{"translate": 0.06, "num_classes": 9, "norm": "layernorm", "layer_scale_init": 0.01, "moe": "top_k", "label_smoothing": 0.2, "lr_schedule": "step", "weight_decay": 0.2, "adamw_weight_decay_other_params": 0}
Rows from block 2 of a small image classifier, named by matrix and row number. Rows with one number within an expert belong to one neuron, the router's apart. Each number is 128 + 32 x the weight over its row's rms, rounded and kept within 0 to 255. All counts start at 0. After the name is the row's rms in percent of the matrix's.
Before each expert's rows are labels from the 100 images, of 14976, where the router gives the expert most weight on average: "responds to" is what is common among them. Only what is clearly more common there than usual is listed. The data: Sentinel-2 satellite tiles (TerraMesh).
# router: router (model.blocks.2.mlp.router.weight, 8x512, trained with AdamW), inputs 0-127
# up: expert up (model.blocks.2.mlp.up, 8x256x512), inputs 0-127
# down: expert down (model.blocks.2.mlp.down, 8x512x256, transposed), outputs 0-127

# expert 1
responds to: trees; main land cover: trees
router.1 073 [ 89 159 106 123 135 118 133 141 147 168 178 115 159 105 154 112 173  99 156 206 114 134  97 195 110 118 146 134 101 113 196 122  86 135 132 157 165 163 172  93  91 132  89 144 101 145 154 145 107 179 181 120 151 103 157  88 151 117 152 149 122  94  76 135 162 103 198 135 140 144 168 180 123 111  50 161  94 164 122 113 125 141 132 137 155 138  96 154 120 114 135 131 159 126 104 182  81  95 121 201 155 103 154 165 117 149 153 113 114 123 104 169  98 159  75  84  92 102 103 133 136 121 138 124 164 129 130 129]
up.0 084 [151  78 139 103 143 127 119 151 118 120 110 148 115 143 107  96 169 137 101 104 141 108 126 121 107 115 160 145 110  83  66  83 120 176 102 173 123 133 113 108  98 126  55 168  96 150  92 135 120 168 134 136 101 135 128 108 178 126 155 107 143 122 122 153  65 117 137 150 174 192 129 115 118 104 114 122 142 115 115 129 135 127 155 147  94 164 149 120 106 133 157  68 107 115 140 176  88 134  96  25 139 104 135  98 143 185 139 141 140 142 126  88  83  71 130 141 107 100 125 120 138 100 113 131 126 114  78 173]
down.0 089 [115 132 135 124 114 176  70 117 104  82 168 134 106 113 111  90 166 106 118  91 111 145 124 124 154  56 123 157  86 131 147 158 132  77 102  94 154 111 113 158  81  50 103 102 155 146  93 114 114 132  99 141 100 150 107  76 124 121  83 112  96 151 122 116  88  81  74 195 199 163  75 231 157 119 145 178 122 118 110 100 125 184 159 109 102 109 133 191 111 125  85  82 113 140 109  95 154 139 140 151 154  96 167 109 114 139 195  96 142 149  62 129 149 135 127 131 156  88 100 179 113 131 170 139 119 156  77 112]
up.1 123 [117 113  91 144 133  89 134 113 139 145 125 123 103 120 124  93 151  76 170 177 162  97 130  47 115 102 100 126 101 135  71 121 108 145  60 140 152 150  89 126 134 102 104 141 154 130 106  98 120 162 131 147 124 151 104 127 137  92 105 138 122 125 107 118  99 108 119 126 155 155 145 131 134  93  64 143 125 150 189 143 154 111 180 146 106 101 144  96 135  86 134 138 110  86 155 165 132 133 155 115 230  71 134 118 158 145  68 166 113 121 109 139 128 152 144 214 112 162 121 108 119 173 198 120 120 162  64 163]
down.1 122 [133 121 117 135 126 139 139 124 106 143  83 147 111 118 101  88 108 167 158 225 109 132  51 152 156  45 116 123 139  65 136  86 133 110 113 107 127 159 132 141 129 148 175 198 158 106 106  64 134 163 154 131 146 109 169  67 100 187 131 154 128 151 132 143 128 136 200 118 120 139 154 140 127 164 148 115 171  92 102 151 117 118 110 130 138 114 151  96 122 121 116 147 198  93 114 141  58 153 117  90 128  77 123 105 100 163 185 138 161 104 116 138 149 137 134 225 101 187 107 128 158 107 175 157  65 145 176 118]
up.2 119 [161 130 111 111 135 150 124  93  98 120 116 186 182 164 104 142 188 126 126 112  99 140 132 146  96 139  96 106 144 122  67 113 138 109 192 108  78 105  87 155 204 173 133 128 134 141 162 128 115 127 182  78 151 100 118 102 156 125 167 136  89 110 123 131 104  91 125 122 143 144 126 154 121 154  90 111 150 132 139 157 135  92 145  83 118 111  99 127 135 125 127 190 157 127  88 169 132 130 177 163 107 129 167 157 115  41 153 100 132  99 105 118 137 255 135 154 145 131 107 144 135 117 204 107  88 147 124 160]
down.2 115 [108 167  87  42  91 100 153 127 146  71 129 115 139 199 114 113 140 118 100 134 103  95 175  75 157 114 128 150  77 151 111 107  86 143  58  86 196 158 116 171 142 127 158 128 156 144 137  98 102 125 137 138 135 107  73 131 218 161 157 132 145  83 109 128 170 102 130 131  76 128  95 108 181 150  86  59 171 124 133 139 122 131 130 146 124 134  70  95 144 128 188 129 131 123 154 169 107 128 116  85 124 107 116 115 136 184 176  93  90 140  98 104 126  73 150 194 101  90 140 105 116 105 139 131 127 157 108 115]
up.3 092 [105 105 131 132  59 121 116  98 109 117 130 129  92 124 157 113 177 132 125 120 116 185 155 117 165 130 104 129 110 134  91 151  96 167  82 145 117  98 109 109 145 144 106 104 189  92 136 165 163 164 153 121 191 115 184 170  89 163 146 128 163  94 155 180 176  76 160 159 144 148 137  98  72 177 149 128 137 100 145 156  77 126 119 106  85 142  92 146 141 128 100  72  66 155 138 102  60 150 137 255 105  83 139 113 144 162 125 127 128 162 131  86  90 194 116 150  78 144 110 120  88  51 129 119 169 112 150 147]
down.3 092 [121 106 151 145 129  97 122 174 102  90 112  82 121 122  87 178 119  66 130 149 118  91 164  55 150 155 135 110 157 124  79 172 112  87  80 158 121 171 164 167  89 132 110 117 103 132 146 150 178 100 104 109 143 144 107 211 172 116  87 156 167 123 153  93 136 106  59 135 144 112 155 162  94 137 115  94 115 125 161 171 147 138  47 147 188 140 127  99 119 102 142 107 116 120 126 128 114  88 132 176 130 155 121 119  90  17 120 125 131 134  60 125 144  93 172 113  76 117 127 119 116 152 149 105 135 124 164 164]

# expert 3
responds to: main land cover: water
router.3 104 [115 150 148 148 129 147 183 140 138 135 144  93  95 151  83 165 156 125 117 238 127 145 129 137  88 187 158 134 129  85  38 104 157 108 142  81 148  59 131 144 108 139 197 119  88 127 122 125 127  95  90 113 137 133 186  89 109 107 162 123 136 122 159  78  84 138 150 149 123 116 108 116 149 145 137 108 123 113 151 180 127 166 177 147  92 118 136 126 118 158 138 172 111 127 147  91 132 140 120 136 144 120 177 111 106 173 155  86 136 169 120 113 190  85 134  94 155 160 118 134 147 117 115 128 104 117 146 156]
up.0 095 [183  98 166 126 117 143 103 147 121 140 126 117  93 144 120 135 122 161 101 156  98 120 138 144  76 127 165 161 119 122 127 169 170 137 108 137 163  68 192 106 181 130 145 131 109  81 128 169 171 107 129 149 121 115 177 117 100 188 116 112 111 122 159 184 123 142 176 117 107  97 109  75 153  89  79 160 141  81 160 136 152  83 151 136 111 138 120 163 144 149 158 151  84 106 137 142 115 118  62  40 111  90 139  97 118 112  80  90 125 107 112 198 159 123 144 162  75  70 115 163 177  88 131 142 183 138  94 131]
down.0 099 [102 126 143  80 135 123  90 109 158 155 141 174 114 150  40 130 146  86 146  85 115 179 151 179 161 101  98 116 163 152 117 109 117  77 156  80  87 152 127 138  39 144 102 147 148 124 130 140  79 159 128 109 114 134 128 105 191 211 111 149 140 109 129  53 128  86 161 119 103 155 111  90 151 144 168 148 194  90  88 158 120 113 139 107 127 119 168 118 168 116  82 126 166 115 103 122 187  94 117 110 103 127 146 143 111 103 100 124  79 130 126 114 112 164 161 122 111  61 178 152 120 141  94 118 111 131 175 127]
up.1 090 [123 143 118 126 125 123 104 173 110 109 124 102 154 150 101 121 178  94 199  83  76 153 125 156 103 124 121 169  63 130 101 146 129 119 120 125 119 102 177 149 136  80 104 102 129  88 149 174 143 188 155 134 111 128  96 134 106 157 128 139  68 158 130 164  92 131  97 146  49 191  99 113 103 158 102 140  93 159 125  67 126 176  97 140 111 138 133 155 148 124 150 172 104 121 140  56 189 128 100 114 158 120 128 125 162  61 142 142 171  90 119 112 141 111 106   0 123  90  98 125 143 157 119 111 158 142 111 172]
down.1 090 [177  60 173  90 147 133 145 159 131 134 130 119 114 130 142 123  91 103 155 171 108 146 133  22 144 134  99 107 145 109 131  70 110 170 175 218 172 111 116 111 118 196  56 137 124 124 111 143  98 122 120 149 119 177 153 116 132 165 123 137  76 158 180 138 138 158 170 172  96 137 188  98 123  81 128 121 112 155 188  84 220 119  88 134 174 111 157 134 146 101 112 110 131 122 116 150 175 119 117 163 124  97 117 131 143  76 112 132  93  88 115 133  89 148 103 208 195 184 140 129 112 109 235 129 103 102  58 105]
up.2 082 [228 118 112  97 122 108 174 131 113 137 133 148 114 132  74 105 105 113 139 161 162 117 102 156  57 133 115  65 113 158 139 178 126  96 103 177 149  94 140 141 189 115 102 137  77  88 164 138  97 170 112 146 136  90 128 135 136 155 139 150 123 165 132 152 142 188 162 111 170 160 108 147 124 155  69 128 149  65 169 135 137 138 111 102 173 185  81 134  93 120 102 125 109 124 103 155 108 146  99 119 127 142 158 167 145  75 206 132 145  92 132 120  73 161 119 104 123 161 100 168 120 113  93 124 125 104 131 133]
down.2 081 [138 131  52  94 174 141  79 144 119 105 127 173 143 153  73 127  64 176 131 148 113  93 120  74 147 120 119 146 154 164 129 128  62 184 139 138 109 118 106 102 110 157  81  82  75 158 141 124 156 122 111  75 107 134 119 125  35 130 133 132 145 150 177 173 156 107  79 174 135 120 116 135 141 101 135 163 157  61 148 157 121 160  93 115 115 101 185 121 115 119 125 124 193  96 111 144 204 122 180 125 139  86 107 116 203 120 102 139 109 144 166 146 147 163  99  99 127 150 195 115  87 103 168 140 133 170 112 167]
up.3 098 [126 138  88  96  96 148 112 126  85 131 141 140 159  87 140 144 112 157 174 167 130 169 147 107 150 163  97 140 165 131 170 124 129 126 145 160  94 134 110 122 112 129 107 168 226 123  78  72 103 108  86 126 129  92  78  94 127 148 137 117 114 161 154  80 118 134 119 145 159 133 122 147 136 125  76 150 162 109  97 150 130  88  70 128 161 105 119 115 141 151 151 129 117 126 166 130 165  78 174  65 165 154 111 103 164  76 113 106  88 133 131  69 123 123 174 191 175 147 189 127 156 185 146 149 178 135 128 122]
down.3 101 [166 141 174  46 128 116 113 107 101 151 124 161 104 126  68 146  99 109 104  88 181  97  84 120 148  90 131 170 133 122  30 152 139 112 122 151 117 116  78  62 190 124 150 143 140 148  87  85 154 154 173 124  84 129 162 136 175 131 104  96 180  87 154 104  74 102 118  56 161 155 153 149 167 187 112 113 136 132 117  94 140 144 126 152 117 108 136 137  83 131 135 204 117 138 105 135 111 119  89 174 150 106 120 186 110 217  80 173  82 162 159 136 119  75 106  95 163 149 137 153 134 108 179 116 175 149 148 149]

# expert 6
responds to: snow or ice; main land cover: snow or ice
router.6 095 [189 100 125 115 159 103 104 160 145  89  78 107 121 114 117 112  92 131  69 132  87  93 136 168 160 170 133 138 152 123 126 146 124 135 115 152  89 134  89 142 210 117  91 126 149 136  79  99 118 141  86 116  94 138 149  66  93  96 116 154 157 100  92  99 183 140 169 118 180 149 174 147 101 129 187 143 120 161 122 164 115 107 148 137 154 112 137 123 117 126 103 180 128 137 143 123 183 115 115 186  95 243  89 166 101  87 136  84 156 132 127 129 142 121  96 165 169 127 109 157 158 139 130 133 125 156 175 116]
up.0 102 [195  76  78  69 144 123 127 133 126 134  62 116 155  85 106 110  95 126 141 156 131 154 120 169 105 137 119 112 154 162 149 151  98  89 126 100 117 152 122 142 183 133 143 149 128 101 135 130 163 167 119 108 106 111  83 119 190  94  88 133 139  81 101 102 107 110  80 129 126  92 100 139 101  70 125 142 148 167 106  81 125 143  99 143 148 165 142 109 144 155 104 103 108 145 155 111 123 116 126 112  92 202 140 139 158 164 138 134 128 100 107 163 118 127  90 213  82 128 132  93 114 133 156 161 194 123  63 136]
down.0 101 [116 190 179  93 105 156 147 109 129 131 149 151 102 201 110 174 139 159 138  58 122 180 143 162  96 153  52 125  83 121 149 143 114 113 144 142 243 199 123 108 182  81 102 162 141 176 107 157 182 105 157 107 108 140 131 149 158  74 232 110 164 149 143 125 147 117 179 108 119  77 120 134 118 115 128 106 114 137 105 132 120 111 149 170  96 121 159 119 103 100 171 133 137 116 174 104 115 114 165 136 126  64 149 125 139 134  74 122 182 114 147 135 120 126 130  77 108  92 136 128 105 173 114 131 104 166 186 145]
up.1 095 [146  93 125  66 125 122 138 175 113  89 159 101 188  75 102  88  94 164 126 139  74 173 139 112 208  51 149 127 141 140  35 123 109 158 111 119 103  89 128  73 225 113  80  88  63 173  96 131 120 137  99 148 164  98 165 126 151 108 141 138 115 129 131 109 158 158 165 117 150 137  54 158  39  89 126  99  47 140 139 114 117 162  95 132 170  96 188 142 120 177  90  82 136 102  96 126 133 145 118 104 123 232 158 144 146  53  88  97 120 166 110 145 137  46  80 102 204 147 158 121 121 132  80 117 111 125 144 133]
down.1 103 [141  95 170 172 133 118 105 121 127 194 117 149 188 178 179 147 159 183 172 165 177 138 185 101 140 141 143 129 120  96 188 127  96  84  90  87  75  99  23 112 155  96 105 133 196 135 126 116 159 153 137 117 106  93 135 144 147  70 120 125 158 127 127 137 140 144 114  96 110 120 133 104 113  97  85 159 109 143  94  83 133 131 146 137 121 123 140 127 119 147 158 149 119 153 126 104 106 154 144 123 159  89 147 112 118 157 149  91 179 139 137 128 136  96 103 149  80 126 180 153 120 122 139 146 128  80 123 130]
up.2 099 [ 68 135 110 118 105 141  96  93 175 132 118 159 191 113 100 147  99 138 128 142 118  95 125 109 114 104 115 156 148 161 137 141 129 107 149 130  98 136 115 144 128 134  67 111 176 116 141 135 137 152 119 155 123  72 129 119 147 171 111  96 137 213 141 150 140 193  94 131 162 115  91 136  79 151 110 110 132 166 170 102  98  96 132 110 118  64 130 142 169 147 155 114  78 121 168  68  86  98 127  19 166 145 117 105 138 197 162 143 103 147 110 108 178  59 152  53  86  95  79 114 156  86 202 115 135 123 181  99]
down.2 097 [ 82 121  72 142 132  94 140 135  69 108 159 111  96 108 147  58  33 108 100 116 108  99  97 187 174 124 123 146 115 104 133 114 166  78 100 148 120 149 115 119 113 156  92 111 142 124 109 123 212 219 156 168 122 116 133 135 144 194  42 121  95 157 131 124 109 136  67 147 126 139 149 135 127 191  51  84 149 134 132 133 160  98 139  84 131 130 188 110 163 112 132 173 114 119 149 180  87 164 115  54 103  95 121 137 163 148 133  89 176 122 129 182 177 161  97  81  84 138  33 130 129 167 146 138  99 143 115 148]
up.3 097 [160 163 122 124 163  96 150 133 105  88  80 139  95 147 150 168 120 191 101 151 111 176 109 144 134  89 159  98 146 176 125 216 193  78 124 164 123 122 119 105  95 129 146 120 106 139 109 122  84  42 149  91 176  84 146 108 118 146  95 126 118 173 174 127 143 126 123 132  54 151 112 172  91 144 142  99 138 116 102  80 145 128 149 173 104 159 117 100  89 117 156 122 183 130 127 100 106 140 125 157  79  89 157 162 191 205 161 113 115 144 136 105 129 119 113  92  87 100 103  66 141 100 130 101 127 125  87 151]
down.3 102 [179 161 158  86 156 151 123  64 124 135 131 135  91 133 175 101  77 179 123 153 123  77 141 140 153 164 115 113 135 203 108 142  95 138 124 154 189 181 154 150 177 154 128 130 120 126 138 144 101 137 121  90 144 175 134 132 174 166 196 150 112 102 166  72 152 177 110  91  72 106 135 122 139 148 151 101 111 131 122 179 105  93 127 147 140 124 147 132 129 133 136 108 181 163 136 136 174 138 134 226 124 175  85 147 146 126 105 153 143 181 106 150 135 177 118 145  86 111 130 127 114  93 203 132 147 134  95 139]

# expert 0
responds to: crops; main land cover: crops
router.0 104 [123 128 152 136  82 116 126  74 130 155 130 115 118 148 211 150 109 154 177  49 135  96  62 150 131 129 121 146 137 101 221 153 132 189 105 102  63 129 148 119 121 178 119 129 139 167 116 145 133 162 141 135 124 118 103 136 159 175 105 125 157 132 161 175 164 148  94 127 145 111 156 126 103 121 106 124  90  76  75 123 145 137 128 144 144 152 108 110 112 129 156 101 124 153 140 100  98 137 117 138 143 109  89 103 127 116 115  99  88  79 148 154 178 127  90 125 110  88  72  88  82 125 115 170 120 145  56 119]
up.0 128 [136 163 132 132 137 148  95 180 119 137 189 134 142 136 136 142 139 118 128 140 159 128 117 143 145  54 143  95 175 130 107 187 143 110  94 154 148  47 156  76 143 121 136 106 125 100 135 195 132 146 121 128 104 121  97 130 131 165 132 128  99 165 103 166  75 165 201 121 115  98 143 124 192 117 130 130 126  62 148  54 171 189 111 111 112 107 172 127 115 160 143 156 122 162 107 106 124 165  96 171 146 114 204 130  49  51  83 132 139 130 142 141 119 166  51 101  86 108 131 124 195 141 166 141 169  96 139  89]
down.0 116 [ 73 120  85 141 118 188 106 134 124 104 126 165  84  88  79  97  84 118 118 117 114 166  67 169 115 132 139  96 133 113 157 131 138 101 141 162 127 115 164 120 137  95 106 146 155 117 125 185 142 110 127 130 105 102 117  98 173 121 193 167  62 169 189 110 104 106  96 107 153  78 111 110 107 171 104 127 138  87 193 129  99 159  55 186  97  98 153 131  76 176 162 144 137 141 114  59 129 148 115 114 154 112 154 114 173 197 134 138  86 148 124 136  77 127  91 157 151 140 116 131 122 117 220 126 132 124 123  79]
up.1 097 [115 103 117  72 144 199  93 135  83 101 171 198 112  91 133 166  99 133 126  93 113 169 120 144  84 135 123  93 122 159 142 135 119 110 181 132 105 124 118 157 169  92 108 119 133 124 152 105  67 104 174 134 172 154 117 127 101 134 100 121 151 108 145 132 115 117 127  62 125  98 118 109 135  86 255 172 175 127  98 141 115 107  74 136 146 167 100 158 136 114 132  78 159 150 160 163 120  69 172 171  97 121 146 133 140 116 129 130 142 162 164 131 144  49 110 152 110 143 151 118 132 124 150  25 157 135 140 141]
down.1 101 [144 117  97 156 128 140 119 137  67 106 135 125 154 129  92  69  56 102 117 130 141 148 166 107 168  76 145 157 111 103 101 174 143 213  95 104 108  64 126 216 150 137 161 117 134 128 159 179  68 140 111  91 161 152 160 128 108 134 108 122  97 150 149  74 159 156  92 186 132  96 103  98 162 167 100 129 148 149  83 108 153  82 137 116 128 138 114 124  75 141 117 145 154  92 168 139 100 128 166 123  80 107 149 152 170 116  76 111  84  87 127 159 158 130  88 106 122  84 143 161 186 138 159 170  79 116 197 131]
up.2 096 [143 151 133  86 107 149 115 165  72 106 162 166 180 103 171 156 113 163  75 202 103 159 206 120 144 158 124 128 162 138 105 175 184 126 137 169 143  98 159  97 107 153 161 104  89 167 118 110  70 109  74 130 101 118 166 128 125 135 117 113 146 149 115 167  94 114 127  89  77 121 109 175 143 138 149 131 134 109  63 164 138 149 102 135 163 112  93 206 112  68  97  64 116 138 106 160 125 156 147 196 153  80 175 137 170  60 137 128 107 123 135 118 107  84 131 192 126 136 122 100 148  93  82 120 157 191 178  95]
down.2 100 [133 153 137 175 144 158 187 107 117  60 159 121 190 140 110 132  73 162 108 210 116 104 110 203  99 153 122 108 150  97 164 168  85 155 109 152  87  96 147 126 106 160 134 105 161 166 158 126 155 121 106  89 106 130  72  80 127 170 144 115 124 121  81 133 113 133 145 150  60 116  95 120 190 222 187 129 151 106 174 181 131 119 144 100 104  76 141 115 133 108 117 108 150 139 143 135  69 127 165 186  87 164 114 131  81 173 132 141 118 124 148  98 107 147 146 143 131 131 107 137  80 142 139  93  94 118 135 142]
up.3 104 [132 143 155  81  84 101 106 159 133 161 110 109 133  98 172 148 106 132 126 106 114 158  96 144 152 162 118 159 124 110 138  57 120  94 175 108 129 112 120 154  65 159 106 134 182 141 130 115 146  99 122 144 113 191 140 110  69 149 166 124 106  80 160 145 103 117 146 137 113 154 131 111 103 108 136 153  99 157 132 115 159 140 154 152 178  97 104 133  62 108 109 121 128 150 136 121 126 112 143  71 103 159 204 121 119 152 120 136 138  91  99 143 119 116 145 146  56  89 157 115  93 122 177 102 164 130 134  63]
down.3 098 [ 78 172  92 141  80  98 133 160 163  78  76 143 135 135 171  56 101 105 113 109  88 127 123 100 138 170  99 106 156  93 251 152 175  96 109  77 130 150 125 163  61 102 107 175 147 125 154 111 162 136 147 144 111 121  86  93  20 138 124 168  79 127 146 113  87 113 126 141 145  73 169 134 125 144 186  98 153 131 115 174 156 127 111 120 125 167  90 162 122  98  76 130 114 161 131 134 143 150 109  80 115 180 104 134 112 109 147 137 131 128  97 140 151  86 126  89 170 102 162 111 111 149 110 143 195 160 183 148]

# expert 4
responds to: main land cover: rangeland; bare ground
router.4 109 [136 125  93 127 110 158 112  87  67 179 141 186 189 174 146 157 100 136 155  78 112  94 102 125  94  72 117  53 113 131 199 115 145 145 165 113  87 164 128 112 139 111  99 117 145 118 137 160 152 129 153 115 173 126 102 182 128 173 103 137 129 220 130 191 104 138  95 145  77 120  85  83 135  81 120 142 147 173 102 129 121 111 121 127 140 117 199 134 178 186 101  61 149 135  93 139 110  88 142  54 177 134 108 109 193  89  84 184 137 134 136 115 145 131 151 150 120  91 159  99  97 103  67 109  80 127 105 148]
up.0 097 [113 130 127 131  93 114 192  72 175 109 127 158 141 138 185 125 123  91 152 105 145 130 142 147 113 101 110 109  86 110 146 124 139 163 159 134 164 116 119 113 144 131 116  90 174 111 119 154 183 173  97 130 141 133 135 145 146 133  98 107 119  86  91 128 117  83  95  96 104 119 149  73  81 101 117 140 148 158 112 119 157 115 128 163  85 150 143 135 181 132  98  59 144 150 132 120 158 145  65 104 102  95  67 164 130 117 117 222 165 109 130  70 100  93 132  29 162 122 125 144 107 183 120 178  49 117 164 111]
down.0 095 [ 88 122 125 127 152 165 136 157 171 111 141 128 128 107 185  90 102 157 107 120 117 155 114 121 126 108 142 141 168 145 176 165 139  83 144 116 201 159 190 102 122  96 121 132 155 144 130 137 133 106 196 100 135 114 146  86  95  81 117 108 105  86  72  92 110 160 144  96 188 150 100 195 127 102  94 125 139  81  73 122 126 137 122 154 101 132  62 125 137 139 133 106 105 125  91  89 166 127 108 109 118  82 128 137  57 182  75 130 142  92 125  65 134 109 171 157 184 110 116  84 165 103 149  76 171 148 107  94]
up.1 112 [148 130 130 179  84 118 127 164 118 107 117 129  76 115  82 115 118  80 113 134 101  82 134 118 123  91 108 138 133 137 176  92 165 135 111 162 146 133 119 161 134 114  85 132  74 119  98 158 150 168 163 107 105 116 167  84 157 118  74 135 205  54 143 231 148 148 133 145 195 119  86 149 104  90  87 135 113 158 106 170  76  60 121 127 148 154 115 133 158 114 131 149 110 130 104 130 132 106 151  75 100  89 161 142 157  91 108  85 131  51  96 134  58  99 125  90 125 116 117 111 118 105 166 105 214 142  40 144]
down.1 108 [ 79 180 122 193 112 121 139 205  75 108 140 100 135 128 142 125 146 173 118  99  94 117 134 125 160  57 245 179 148 132 103 115 135 109 119 190 136 211 142 173 142  90 159 128 154 183 136 109  47 166 133 142 126 146 138 180 124 139 188 137 125 105 141 109 108 101 177 150 136 169 113 122 196 121  84 154 132 101 123  63 156 125 173 149 165 150 134  95 128 126 118  93 125 155 149 165 108 119 150 107 129  65 116 118 116 196 101 118 119  93 127 157 122 170 172  61 186 145 170 113 149 159  93  78 163 134 116 109]
up.2 098 [149 140 209 148 142  77 158 162 128 156 149 101 118 124 161 132 103 171 127 112 126 125 163  72 149 151 124 143 114 105 196 156  90 146 114 155 113 196 111  79 109 151 130  68 118 173 116 146 106  95 119 153 121 110 113 177 101 132 127 123 148 133 124  79 157  50 120 145  80 160 131 154  94 114  90  81 105 138 105 141 112 120 112 203 108 122 145 153 119 134 142 161  62 148  81 121 123 116 139 215  84 134 133 179 122 135  97 124 152 124 145 142 145 164  59  45 162 159 158 168 111 132 147 105 120 130 141 155]
down.2 113 [ 82 108 107 180 151 109 130 123 129 197  92 118 167 113 125 119 146 174 132 170  78 147 163 118  85 131  93 119 107 114 170 117 126  88 159  80 163 140  81 132 117 116 142 149 126 161 113 109  92 155 112 155 145 130 164 135 123 132  97 161  69 161 162 120 111 110 158 148 217 113 144 146  35 103  75 146  96 108 158 102 141 159 169  81 206 148 109  92 147 148 109 160  87 136 140 118 140 155 160 129  55 186 159 101  82  47 122  85 156 125 129 100 102 105 119 212  99  85 157 138 122  97 157 119 123 135 141 114]
up.3 076 [136 131 153  68  85 177 112 124 102 162  74 104 134 136 172 150 156 139 118 106 120  49  95 127 101 130 118 110 100 132 128  80 104 138 111 151 101 117 133  89 136 127  42 112  90 141 108 142 144 130 127 179 114  93   2  73 167 116  61  98 142 182 161 153 146  75 104 116  90 102 162 160 178 108 157 161 115 205  79 150 197 136 144 126 142 167  91 149 180 156 186  89 178 166 121 124 101 133 102  93 117 124 150 119 144  56 197 149 128 119 160 101 171 198 146 154 119 145 167 113 135 154  58 148 133 159 133 149]
down.3 085 [127 127  64 100 159 156 143 133 164 165 125 124 114 153 114 147 163 133 143 151 151 107  86  98 161 116 102 122 105 134 141 149 120 144 191 210 133 140 126 120  93 189 112  79 155 125 128 131  83  82 108  86 122 129 112 161 106 158 138 135 138 128 149 111 111 126 209 135  93 129 133 100 138 127 149 147  60 124 135  86 129 135 139 121 112 148  98 193 186  91 188 149  90 125 138  60  99 112 167 171 103 131 189 114 125 140 133  93 125 115 110  87 124 107 122 148 109 144  53 169 116 143 100 112 137 127 123 124]